Weights of a small contrastive audio-text model.
Data: trained on read English sentences (LibriTTS-R), 15625 training examples.
Rows from block 2 of the audio encoder of a small contrastive audio-text model, named by matrix and row number. Rows with one number belong to one neuron. Each number is 128 + 32 x the weight over its row's rms, rounded and kept within 0 to 255. All counts start at 0. Numbers have three digits each.
After each neuron's rows are labels from the 100 clips, of 14976, where the neuron reaches its largest size: "strongest on" is what is common among them. Only what is clearly more common there than usual is listed. The data: read English sentences (LibriTTS-R). In brackets: how many of the 100.
# u: gMLP up (value half) (encoder.blocks.2.mixer.u.weight, 336x256), inputs 128-255
# v: gMLP up (gate half) (encoder.blocks.2.mixer.v.weight, 336x256), inputs 128-255
# out: gMLP down (encoder.blocks.2.mixer.out.weight, 256x336, transposed), outputs 128-255

u.31:122127118110132151121128095121162078110109166118102176123110121097123109157089045173132142102109225157129136090092095112131126122134130142163139050136125118143167122065101138108129164153088118147071123170069095075156154129232122175085130084134146116111087172138164181163108084049102108150186119065087064092109107126123081108072178122118190112118130110115172134128176116118141121111104
v.31:115120164140178121145065176126086163135073115138133110113091115148164115139142097154118044176173184067114136140104158113118124172135146099101099091120136117067186096127150117146154100122152126076079143113147087145157174159095072108096092124133101147149172133126122126173076154188172096132117118151127107157107053078098140125134136130150124112118094088099105158109105124085123078103085
out.31:097122152104147132141075171140143101089127112097156139154102122093095192124128112201117143130129107174132091091120073092102085124173086153087154110149152121052103134097074097173124172101129138120129146097085113110153105153064067137125111143136140119103126069117143080186130130137141185121061179128169146148158172155121108155139113142163078134155116090129124141161146149109146146110152
strongest on: the word "he" (45)

u.294:082131116097125048068110136114114149101082160142096114166097146108127064115132133171066152147091163094166123072195148130121054112127147130194142118107118116172096111147140106136039132206096138124143182147104120115136143165082117173166146094135129129091131129100197141115112129136233110176160134131143150125099104159133101152148137124112087078064111140108142144088103091110112117101078
v.294:150110079100147074105145154150125112098143132062222168046078163104187140141102101118127102134141136140099094200088120083154143112118147154159151170114104146135110137083093119077081114118158090124158112155111102142131096170166155090079089081165154157132196166150142144100107105116166141092125129174088127156119137141098159148126119177139161129119127077188114111141163086093058073175115
out.294:124152064140110077109143105124102130095166080079097123155186089143125188155135137124188128132141166118136095154100127153125154150100129114088109161183089154061112111127122118098117116178135120148173119126131095085060114134112125049145109078131182126126153138115096085120105116105101228097039101085141151112141115154127166128131153168127143132129102087103118091118153100157138151113107
strongest on: the word "she" (25)

u.79:093118103059162148109161066093139110073171181128112142154098160118100159110149110087134123155103142105137137136127123124107142172112118113175164050160129095104113161128142110094131112085154112155158104100143083149096122133183091111079152148078094131172148088130084074133135121172190128100141164097105177179096119179132169144122125155117092098116087154136122086145113096136098116138131
v.79:086104193139149070143109177150151116126143129096146166137146130110160131155091167134157230156130166177134142105153122088161065120090157133230113094156083160169143207158123162141149145133148137092121166160096115079111107099151120139136134097130135125159110069157212102104155150151159116185169097141108123064121103111115120146134084143168099121116101137056123123118153113175123086114034
out.79:171134104116181067137086155085088131127175117133119132120117071181133118163142188116070103146072174103123167103120087173211068068060132146205050125156124134115134054120146088070135150118111136095114086121152121066113122080148142082127132124130094124096145134112106124130166150139149100188111072109159167139099144118130114171149191130136139131064112093123133139142160049167190156151102
strongest on: voice: female (81)

u.23:091097139102134132123061171138174093139128112183105123132101085056160174108128095156092150169152184119130087150135131102180155141122160139125177082098161107117141122157134144054114161130154111096139124054153119109145128072072102118184109126252081093115136108120138133119113144096154121091107111165128174078156121158097083173086119118089149135098061082156100097123165097134148152125147
v.23:108127121185100118091130127150097160185106144124103133161092143086144087199151175151153182167111167096083135110175108138141167154144143093145059112201205128116124155112121116155155138151083139119200110104145111117133157058156114137172114125140109139120097182112169081139118136081127113131125111131151123119097084076123114103111150116132111089170083127150119110138130113111119124183104
out.23:155117165126157129136193116149157093078116091127143072087134141193123155134155123116143209138181128132073069175136159176186131118152106138173092166182104132095095137110125093199133082125113143124150155197150098162132118111137109170162093169050082128108105095106141128089172102138123102078183129099059099143153124124114179100155171185122109166149105091142134084138141152113131128048080
strongest on: the word "he" (44)

u.50:140099136142133141173145102188178068098107101075132121161149139167169123130138139138144106135094109136077136128078117128113185097080167117123074140153143149132125120088084094135053136135111123127158132094156131141117151121073060115186109119161172122151107163106120114165120106128142093072090183136100127116115093118111145122109076118108099120113069168181130108094121096068064149145130
v.50:198112090128109110132114050086121103128120092125139157125105181139125153138109153125123102164083127095160168130127199076124165136113096128086144115101097180134121155123118119107171117182117121194136122129092114118134192110155135131123114123099098115128152132082128090161141134061135165202112097150063174137126095152164086087123156153137147116132145131124145158085107145174129135128121
out.50:128124133134103139057136101047140156182122098110126171082116189114092142133184090048084081134165145081131101121151087128122159185131140117124155103122069175131142138154083145161125115124128098185164122139102191132121134109153097116146125050108153138148174167155159141112158192110141155176138073121184091123135101141079115114126156177097117134111098137160126150170193177106157155184128
strongest on: voice: female (84)

u.272:106119181129128137190127086187071065108143131107108106125132093136154159100145144114071101176158130134118122082122086101101130150178144060158119115129131127116199127143117140093123162171080054077131120171061100133044112112117151151136145136095107153113166132089105075085152120135137177119146164115117159141104133090167101137094167112148044166175134171145156128132103167140126141111093
v.272:105063156158122116162152185103154174136119154147140163071107112118086131151181169135160138154178096170152128124151121101108129070102139117152196195186129136151098140136111138118130147093161132105133131071089154126107123129163075124093114154172141144135117055135157140138199093111184118151114117136186083167110147134179091188049095151156150177152105130066090127148142158099114143106121
out.272:117165134085177173148206127155082136088108155141120086111105106087164140154121093159098116165060137119146108170051133154096097140093132193092124134079129119135114100113055109107142061103150173131169160103171114139157106156081159128146148166107105124119121129137136131135092133246107113181146135165154100144110105116089078154162073073098142138076121168154167155097154105144172129145106
strongest on: voice: female (80)

u.155:130186158083130167086102126113193082142096167153119104127103125159132090086127073209112109142122141135164201129116096085117103172101141113107128141105120155133152141129186114101139099119119058151142123106132171076118120098111095082072097087194139101112145183096141109146124103154150137101131160113132147060139217166130036142104138130122104138131184088113125104109128065132132159086135
v.155:121119056118088126096107125120131186103143162102096103162100111123150037174130136131121130103124106099099072152110129148103152110099130124062133146162126123102122102133100108149143159131136157162104144131124126142101125124132124143160178153132136094132138160128128173144078113183123139136037124112138179106092101139059171079134165149105175225137148129114118145118137115153143165135097
out.155:122161066142134190067149136194131063166135095066096147133085146118134125133095160124139177166159131132140093101134178195101145121151186187133159082088088133145153080099126146100091149118233142151221096165138076171149140135142076158156112162106123129205120139084121126159101109143175146145148154137172114182130166129132147119108172156141127108045127099138077127150113183154118137160098
strongest on: voice: female (82)

u.9:134155066094108171099133128093122088133096112080091133129093128071147243148155063151142168112126116147124063145144152140125174140154097111148172103177098135145110150169145068132162101179138149080131053099114160169155093122160149099154127127097060129122098139147145141136123194064067071102125107098115190109185133107144103177140176061132138157124056126138142138072154081157120133128144
v.9:154190141111147142129151083121102147117172146102171131160141113122146117094163131145165146145099084179081169096139101150090116105081091125171150113187170094149155167149183202139108151157138120202113161153148079200073155135139156155156183135129166161103111121131141143128124147142119074106116161098118149126099119198146175128125170147121108127123068148140183075139099108140109101123164
out.9:171161169148159095138141126115172174125133119173159096088133128170117097149116193113143200138199143114142217130111141110119113148152163151115145124156081108158092174099113089072134107153165112142093125135159132122118185150134207153152097092132138142145118113118119075097142117129153117142162103200124149193119134130121171111165132161125098097140192155088111092171147172161133128094115
strongest on: voice: female (85)

u.75:095111122167132105168139099153085102131103091080190170164133105141124135114132134133114164144112095169051046116117132021119150125134101148203107091122080140098094104100148145096118129127214108144151155171138130171158153104144075100147148100029089081145170161095156137130116177120162112120083125114191154122109140114097098089127156064099154117148142125062084124127131106106087119129128
v.75:157118049107138157147123101109091091128171183118115125177088144151174139100126123094204173133161090151109178199134116111138134172133132132111110089109174135128072154148081089147079167214160177130156120181156168153155128164151145070114136136156175186106069153106112098087167128114073133186138091136111084137126199153193101153077135147101131153120121142157158114120181107181201103118132
out.75:149112123121130056188136118131134157122149199086066138114092139092192162095100139126119186194141112113098120181199217139142139143095130112144100148097118116163115142119071136136150143159098109129111106094081177138139157215138179121075080107119123123084110138205122138098114188102109136060108151180071162134116113113100080098155174103132141099112128126181121162101127089136118127094129
strongest on: the word "she" (28)

u.129:127151172166136119188162154131149153126211164132131145152196133171138091161108134107109109085090133139143077116123064145144125110151144142112141142166107147160073065110043123145047155098170164161073134065110130109141155073107074124082118127102105150140098165112137100141141146093159176076084135113071081095127102148157042131105112133131136115170156196157151109132107111113162110102103
v.129:132135137134131113107115112108112153108132121094103148067100128182117134116110127122122191129130099089122117108085165104169112162120151163107149160125147077154095235162093110136172089077135086156074173092099150045116099124140136122140158175141109124106151126111126092159112197101164157106185134176129181073166174091118161148125128183128098087120129154087136116146159121156124078204114
out.129:156122152142123140092124162115090099088143089122088084157134138142187117139113163057111151081168151092182108146129115151151156172133122108136158224174074116132162053084141097132088134092168083130135107133146174096119144164089134141142099141100152176122187083162071161115102131106226141178139139126150126153114153140104108141108065136066138101132097179146085089154160149167126194210131
strongest on: the word "his" (25)

u.319:158107082122156090174148158181056114111106130091150097093212096093112131131076091112169122133095092169137122116116088105053103134083121081115123119102133099139124138106157171113157157127127129101164088093133134178129115119127063116130120119174120119123118156080117118161072172126117127145165134063053101137154157142110145103105136097143102086138144107147141142113146125113184158134187
v.319:116104099095116151147154145101104178113061122149154090140118153076135102107165140074128165136110139133091122111169140113146145108106117120126133099137083088157118080155147198168076148163119190108124168129115068152152122056082088132108223110176155127098137119096097125146141117090180104098177145095167137083104106144180058148151090131124130141081093150065154134151127150072107200120119
out.319:158060113186129156132088135148151087155141095225144160114141131166166183101163167161082160119114132093117134137115155136137212126181141147075193099141145181113086171116169093123127176133171179168111133134113099099120170193145067168145138121137115062096165100168110102064124178144134153108088136160113123159090136124129108153145090140115153153136114188195085190141042141149148126105152
strongest on: voice: female (80)

u.328:062122152124127136131139117099173122094124118207183138154123084134154108129151086116155132164080169092165162190130127174169122156101121067132077049120114109123107164158074131123112142173093083147130161102069120158113108108073115095112122097099116158210085113115208137081152158165106124099078125073128145100105066134086121153136204116107151096158143132106142096089138120097075081108142
v.328:054077155127138150168121198129120122137134079155187105109108099111113150130151148113140132082077169209130129134173143157213093149141117062148068090128120113096144128126091119114120127078143058158095113114071128081200124172137099142148116187159122134173109115121180142086145139144095094079155092131076109104143108146111142108160162126087139120134082073157121083144154183155135158101120
out.328:105140155154136167131148135118119112119148127154184152133124139136121180145094139148106166134144123149132129121164122104098065185093156148082051127110112117114095140146114198119141085125122090077116121120192123130098135108153151145182150153121102154166165171179154127126124086050158140076130106139106161205115129092161082134128105105106113094120138095162172152168129125124121139156056
strongest on: the word "she" (28)

u.159:140124133112095139098107112125134117120151119151177096128114075144127146166130073131185133103134195101108151093123116127092124101083121145124087041166165185132118117075094158132175093165091074104134180197114100122155128120130114119133084151133063162125123127163145137110103086137112138106185107122086110104160187080162128056137121169151159120154071057146105155089077127149097098065183
v.159:084108128114152149128133151143152081108128153144101145142141100167124083113153080161118148182112095107104141141109090119134193168098115094081155138148137158158129138083120190176130140119121112153094103135109072178133077131103171109201099168173143147193128136160111181109120141170131115075151086124138113124130141124076130158138097125131116116103155129134096167115137128033091111129063
out.159:091099135097109166153115144105095156109087148134114111140138155131148174089173216134100166198112155112080135139112126075109115122149142129218076149100093087075151102133142182184155140141106088142149107137129075104136154111117158120169160095166117161120188115142125127053157123151150098132130131092167169208112094168123098191124136083126187137119138146187148102147142112139101121120072
strongest on: the word "she" (26)

u.329:177121154166131105146133129103106208169107116115129143147127087105134127170057113078120142058087167145163064093164100145132144066167097126144095136162131151182151114136100107117071103092103129140085107175106143112126127041118107089113091124115153134053091146105135085120165129123139174108160134148111153151145189147138135120125133055178147107140172080106112119147146169072108064097187
v.329:156157087096128078092141139167087114129068114150177167129135139146130141071112137161155138154174145175085155139119143190157139131110115109131100096145162114157039139118139121126182080085124166208101123190080069153091120144098140139092143064130158138175108154090145176093133174092127064118149103144117115120096145113065114131138119138097210167140087187106102111131124167157121111168136
out.329:151104087100152118122088122118095125106102113053199168154123119141052177195150138124190063116119185137151159198158132138112151126160106144159073071123182135086119068092158130116107092107165142146187067116187102108097173138143144083133117060154171165125126116108088141099125111112117152187117094091138164147117097129154143087152155144179106129136160128074183149153112155154130114133189
strongest on: the word "his" (29)

u.83:155110127141101170111128116147117138101164080084180115163156140118118074144126117103157150092117168146147106077138135097180091126117116078141089154133125081157099139099083137180022136109108147075128134069103125120131164110090097079139096067097126130096167115107122100161101123162172074117109124204067117122107129075103115119124120120132196094139091162197140088173152107053117097130140
v.83:126166113124179133104121083158100112094118144108137174148153160147088140131156157121119130067064101125149126085107133136140192153086093139080097136154091075177164172083125125157169160169174158077134130087103129101146090100195074159098093114092094152049102189086072096129104141106121174102223140134120114134116140121129162154108111145099128096121083122088189128179136164144110144096079
out.83:133107187182135071083126122119142137164133074152104094127131145164179157140157121127143094163115148157061111115116135131095194126144087198106127106117139134147168101103102142157157136192101115107134092127151091112142169159126059147130121095100172180146153092071144097143148123133137231141150143135145100187122188137135159099121155143149150125124128151104134140105122173096119132145126
strongest on: the word "was" (51)