{
  "dataset": "read English sentences (LibriTTS-R)",
  "hop_length": 160,
  "spec_augment": true,
  "win_length": 512,
  "vocab_size": 8027,
  "encoder_arch": "gmlp",
  "encoder_subsampling": 4,
  "batch_size": 128,
  "epochs": 38.5,
  "warmup_steps": 90,
  "weight_decay": 0.1
}
Rows from block 7 of the audio encoder of a small contrastive audio-text model, named by matrix and row number. Rows with one number belong to one neuron. Each number is 128 + 32 x the weight over its row's rms, rounded and kept within 0 to 255. All counts start at 0. After the name is the row's rms in percent of the matrix's.
After each neuron's rows are labels from the 100 clips, of 14976, where the neuron reaches its largest size: "strongest on" is what is common among them; "loudest" is the band of the loudest frequency at the time of the peak. Only what is clearly more common there than usual is listed. The data: read English sentences (LibriTTS-R).
# u: gMLP up (value half) (encoder.blocks.7.mixer.u.weight, 336x256), inputs 172-255
# v: gMLP up (gate half) (encoder.blocks.7.mixer.v.weight, 336x256), inputs 172-255
# out: gMLP down (encoder.blocks.7.mixer.out.weight, 256x336, transposed), outputs 172-255

u.65 094 [107 164 139 190 114 193 124 179 108 104  59 125 106  86 154 134  95  80 129 139 118  70 141 177 149 116  78 124  79 126 103 102 173  97 127 162 127 160 108  40  86 183 155 129 184 139 120 120 186  90 103 154 116 155 117 166 135 171 141  96 133 140 120 179 120 146 140 174 109 176  97 131 141 105 122  98 121 148 163 103 129 114 136 136]
v.65 091 [146 124 150 104 118 165  93 107 120 111 110 108 115 160  95 178 130  90 105  97 134 114 105 142  71 153  38 124 160  46 131  90 147 112 150 104  81 200 138 125 118 171 129 151  99 155 200  73 180 138 127 145  89 102 132 113 113 151 132 142 106 182 137 126  75 112 131  99 122 131 107 185 103 121 171 125 173 146 111 127 155 148 104 133]
out.65 101 [131 119 110 132  99 120 108  93 148 174 108 139 121 153 150  62 131 116 156 122 152 211 108 101 130 119  86 109 188  74 123 113 139 105 135 118 147 145 144 158 139  65 114 125  91  89 148  57 131 130 114 105 114 159 133  78 126 151 138 140 135 158 149 147  70 157 140 111 115 180 139 131 127 123  79  94 139 162 143 195 135 106  84 116]
strongest on: the word "i"
loudest: 500 to 1000 Hz

u.239 083 [162 144 101 117 132 188 138  98 128 111 139 133 142 133 183 147 133 112 154  96 126 133 135  90  90 136 136 100 133 164 133 129 164 137 145 110 129 131 163 199 100 151 105  97  64  67 143 175 177 106 124 130  50 127 143  92 135 193 124 133 119 163  89 164 132 193 115 100  99  45  73 132 155 126 159 145 134 128  70 102 115 131 110 170]
v.239 090 [111 117  85 119 190  58 133 107 103 158 158 141  98 148  62  84 132 151 136  95 207 127  86 141 100 143 118 145 146 120 106 145 113 165 102 152 106  99 177 128 147 125  74 127 113  75 131  98  95  85 157 136  67 165 127 162 143 176 101  95 107  96 169 134 120  92  78 113 120 135 102 124 101 177 190 151 178 104 150 175 126  71 127 103]
out.239 093 [135 148 138 193 106 124 126 172 129 150  62 138 158 157 158 161 123 154 155 141 163  88 167 127 179 105 104 184 215 139  96 102  94 133 161 104 137  94 137  69 111 123 148 162 149 127 149  98 112 139 153 152 155 128 177 205 153 105  70 158 144 118  98 121  80  81 151 108 127 128 101 157 116 130 116 152 125 148 142 106 154 156 157 147]
strongest on: the word "i"
loudest: 500 to 1000 Hz

u.64 120 [162  96 159 124 134 118 150 124  97  79 111 105 129 126 169 157 159 114 122 112 138 113  82 139  94 116  86 160 179  93 116 156 132 142 114 117  63 145 157 193 111  92  85 168  82 112 133  93 120 132 127 137  55 123  75 173 138 130 144 141 176  86  79 125  46  92 129 147 116 161 166  84  79 144 174  80 150 116  62 122 116 126 190 130]
v.64 114 [ 67 164 102  96 148 106 109 114 167 133 181 102  93 128 112 110 108  57  90 157 102 142 123 131 125 175 135 123 163 117 132 122 139  87 149 150 195  78 116 103 126 151 179  73 165 140 174 142 134 127 151  98 170 159 149 103 103 167 182 139 144 122 201 154 129  83  70 128  67  83 132 152 123  94 137 163 108 159  63 134 142 151 171 130]
out.64 106 [108 132  86 121 145 103 157  70 153 166 178  69 161 162 109  94  94  77 126  86 201  98  90 121 137 124 149 103 111 153  89 110 124 118 119  90 169 114  85 132 118 148 142 148 167 125  68 142 173 103 135 158 117 130 182 126 116 121  80 170 126 155 114 137 162 153 143 154 157  81 190 144 117 141 133 196 129 128 148 159 174 110  93 114]
strongest on: the word "so"
loudest: 4000 to 8000 Hz

u.21 114 [138 142 130 122 148 149 167  93 121 154 120 166 111 133 144  87 106 115 139 117 140 133  67 119 110 114 187 123 164 110 140 135 109 158 118 144 140 134 152 174  65 122  54  82 121 131 136  59 135  98 124 156  79  72 171 183  71 136 112 179 154 166  96  97 107 166 121 107  56 136 202 120 149 126 110 113 157 152 103 115  95 150 119 124]
v.21 110 [173 146  94 136 149 169 138 148 142 143 136 183 107 177 111 153 136  95 137 165 148 140  74 172 113 114 160 125 113 117 130 121 105 140 130 131 193 115 191 140 101 158  52  65  97  83 162 134 171 110 152 103  88  90 157 104 150 161 131 124 127 163 102 103 157 189 127 166 174 170 189 171 140 157 143 108 103 136 137  99  99 179  88 136]
out.21 115 [111 116 142 132 136 136  97 108 109 154 194 104 104 113 103 164 153 131  68 112 153 174 121 100 132 174 154  84  79 180 107 225 170 120 106  91 151 122  99 108 123 134 168 131 113 183 144  91 147 112 116 127 165 128 126 133 165 164 134 123  44 148 118 122 169 128  58 131 157 132 103 176 160  60 127 133 144 122 131  99 117  95 142 162]
strongest on: the word "all"
loudest: 500 to 1000 Hz

u.107 109 [148 145 153 141  91 152  53 162 144 151  93 125 163 190 111 129  99 155 114  66 172 173 158 196 134 160 116 110 159 141 164 152 147 110 115 180 125 131 134 123 131 102 139 135 151 119 112 137 110 134  57  69 154 198 162 174  91  98 131 182 140 107 108 157 127 197 108 141 165 136 172 151 126 116 132  28  89 117 140 132 145 133 148 169]
v.107 112 [141 169 149 134  90 102  70  70 141 135 112 135 154 116 119 140 146   1 172 100 173 122 113 102 122  60  94  97 142 148 124 152  83 104 123  84  93 127 172 133 110 212 109 143 170 157  96 124 157 123 104 107 161 139 104 133 123 136  92  86 168 103 136 138  80  96  79 192 149 125 157 140 150 117 122 165 152  83 123 105 142 100  79 151]
out.107 105 [ 93 190 126 144 115 137 121 126 125 101 118 192 104  82 144  83  97  91 169 129 117 155 137 124 188 119  92 114  74 132  76  85 137 177 116 112 121  82  94  86 105 226 133 136 116 144 102 119 150 155 115 126  87  63 138 160 133 129 142 156 131 153 118 160  83 158 158  75 126  88 133 129 121 142 156 139 156 140 122 127  96 192 120  44]
strongest on: the word "i"
loudest: 1000 to 2000 Hz; 500 to 1000 Hz

u.233 089 [142  90 156 101  35 131 149 170  95 120 143  88  87 122 126 135 126  90 130 112 145  97  92 151  90 160 128 174 131 136 118 100 136 156  77 177  98 174 180 142 112 114  80 151  99 176 197 170 132 117  96 133 161 142 119 179 114  83  93  95 148  95 112 117 102 148 197 105 101 144 153  64  58 178 135 159 143 151 107  99  79 111  79 126]
v.233 088 [ 86 139 109  96 159 137 123 193 181 112 165 136 143 113 130 163 111  90 162  79  92 138 136 120 106 100 161  79 148 116 142  79 138 132 136  75 158  95 137 168 151 148 111 148 120 152 106 111  83 180 175  96 163 116 146 115 167 126 102 117 119  70 131 135 100  77  82 111 170  94 136  91 119 132  73 144 150 150 161  64 124 131 185 146]
out.233 090 [114 129 141 150 121 131 124  56  85 112 117 108 116 115 105 116 172  97 158 103 149 127 114 129 116 136 129  73 113 111 119 117 111 106 154 101 126  98 148 116 191 209 174 108 142 106 123 132 118 170 109 128 100 130 123 133 114 155 131 136 187 148 120 179 117 169 240 156 148 201 103 159 153 101  94 151 146 121 115 166  86 137 187 160]
strongest on: the word "she"
loudest: 2000 to 4000 Hz

u.284 097 [163 125  73 130 124 144 145 147  80 137 121  94 164 129  97 101 168 154  90  92 209  69 148  84 101 133 111 167 143 160 125 155 128 146  70 139 138 135  96 137 105 145 109 124 158 157 175 160 122 127 102 115 224 132 130 136 114 111 117 115 101 117 155 100 136  85 129 128 126 111 173 176 144 109 122 102 157 105 131 138  98 143 102 116]
v.284 093 [143 135 141 135 119 158 170  90  93  99 179 142 105  93 105 126 141 101  78 170  93 176 124 153 153 135 102 144  70 147  99 120 127  44 146 131 116 122  80  90 159 121 130 125 129 117 106 113  90 173  99  97  42 155  73  80 173 121 133  74  78 148 103  76  83 143 114 157 119 115 128 130 161 178 117 107 178 136  75  96 169 117 171 150]
out.284 101 [139 144 107 113 156 140 139 129 111  83 161 161  76  91 110 184  71 128 116 140 130 161 152 128 111 133 173  93 148 154 118 125 124 114 104 124 131 137  69 111 136 171 152 139 103 144 138 156 107 105 119 130 100 184 103 106 161  92 150 148 171 165 102 143 141 119 130 122 134 171 151  81 203 100 125 180 122 128 102 150 116 125 143 156]
strongest on: the word "said"
loudest: 500 to 1000 Hz

u.8 117 [146  41 121 108 105 176 106 114 142 127 133 176 129 103 152 146  85 120  91  90 130  91 183 111 105 103 104  70 110 135 104 111 166 104 126 126 135  97  87 121 165 114 111 208 178 101 142 133  57  71 136  94 137 152 141  49 110 119 132 133 162 152 121 124 120 141 126  54 137 128 150 167 116  57 136  83 159 173  90 125  75 153 113 132]
v.8 109 [150 152 180 139 132  87 150 138 131 155 104 123 174  99 141  74 145 131  79 106  94 115 112 112 169 115 141 117  94  92 120 135 120 160 111 161 107 136  58 171 168 183 122 117 162 102 126 115  63 132 119 150 102 133  97 113  66 106  75 158 103 168 118 142  98  62 113  91 122  85 159  98 137 130 121 115 144 119 190 174  69 154 162  70]
out.8 111 [140 136 114 137 180  98 134 149  95 126 173 112 140 182 102  98 104 123 157 143 142 134 132 164 145  76 128 121 171 124 112 128 129 149 129 198 137 135 128  90 119 156  88 101  96 178  89 114 165  87 127 119  85 165 131 181 147  86  89 188  96 151 149 145 126 139 112 109 200 159 161 107 162 108 143 155 121 133 130 190  65 106 105  95]
strongest on: the word "she"; the word "her"
loudest: 2000 to 4000 Hz

u.131 107 [155 140 165 128 119 140  89 161 121  95  64  84 115  84 110  93  70 156 163 122 123  96  47 141 148 124 143  98  80 116 150  94 124 156  97 144  81 134 113 160 150 151 107 138 180  77 159 135 161 134 106 165  94 144 117 130  74 191  99 117 138  85 128 120 131 112 131 122 144 117 128 119 100 149 149 133 138  87 123  74  55 135 101 171]
v.131 104 [190 152 114 143 127  80 119 124 128 151 143 153  84 133 103 104 182 121 116 107 115  43 185 111  97 176 139 108  80 121  84 113 112 176 112 132  95 108 140 160  96 100  93 151 138 119 149 157 191  78 102  81 135 133 120  86 148 119  84  99 102  84 148 163 132 155 174  79  88 153  71  77 128 139  84 182 122 156 173 144 145 148 102  85]
out.131 121 [106 134  76 134 124 124  82 134  74 110 100 136  36 136 170 148 116 129 134 206 156 174 148 125 137 165 139 134 127  88  98 101 124  94 102 152 125 137 105 149 131 137 125 131 129 148 116 122 137  71  99 139 103 145 152 210 154 154 133 126 137 133 116  90 117 139 116 107 140 124  96 104 121 157 138 234 182 132 123 148 114 146  77 125]
strongest on: the word "i"
loudest: 500 to 1000 Hz; 1000 to 2000 Hz

u.136 107 [ 81 181 160 150  63 134  88 115  83 156 143 126 155  72  88 115 129 114 155  91 195 138 135 147 146  81  89 153  96  95 111 103  99  81  79  79 126 131 103 112 174 141 124 162 124 128 129  80 112 127 113 200 132 216 158 112 140 150 127 150 116 128 119 128  95  61 127 177  99 104 101 148 126  83  94 132 112 166  80 100 108 119 114  97]
v.136 112 [ 85 153 181 141  88 154 136 120 125 120 154 115 150 122 158 101 107 107 187  51 136 152 164 115 132  99 153 168 107  97 124 157 126 134  51 139 108 113  92 125 137  95  96 157 159  93 209 112 120 159 160 119 137 135 118 141 116 139  96  97 166 119 112  81 124 100 139 136 109 160 129  76 122 130 174 109 137 106 133 106 165 129 126  57]
out.136 123 [113 113 105 154 122 136 162  97 122 105 127 172 112  96  91 140 150 176 161 109 165  96 110 128  29 132 176 101 113 160 188 111 177 130 100 159 124 192 176 129 119 153 158 124 169  81 141 162  70  95 156 146 118 121 130 148 119 136 144 169 125 125 117 123 143 104  97 132  95 151 133 148 127 140  82 100 156 161 127 100 120 122 148  94]
strongest on: the word "he"
loudest: 250 to 500 Hz

u.180 103 [ 83 115 165 114 117 133  65  98 150  58 143 141  54 167  94 140 120 130 112 112 115 157  73 134 143 102  88 165 124  94 193  67  72  79 155 153 170 123  86 136 108 156 171 110 154 173 119 119 114  71 119 183 141 153 135 124  78 112 161 141 119  98 132 113 150 127 176 115 148 101  93 147 106  88 126 137 155 176  99 131 162 155 129 151]
v.180 111 [131 150 144 195 183 173 137 130 151 133 101 144  98 105 105 137 132  97 145 110  99 122 153 128 106 115 164 129 178  85 109 160 135 124  89 193 141 104  98 172 114  94 113 135 135  78 124 148  58 129 177 106 173 121 165 135 108 146 111  74  90 126  96 151 122  77 136 115 135  98 105  97 169  98 108 170 107  84 109 120 161 115 148  80]
out.180 109 [131 153  90  92 142  80 147 170 124  98 163 139 116 103 125 102  89 138 107 122 206 109 167  98  72 121 108  88  55 111 152 149 145 102 121 153  61 168  56 122 144  86 129 143 176 134 173 125  95 105  96 145 150  88 126 165 128 181 154 159 109  73 119  90 169 132 136 170 131 129 156  88 143 159 184 113 199 148  90 140 179 148 112  74]
strongest on: the word "she"
loudest: 250 to 500 Hz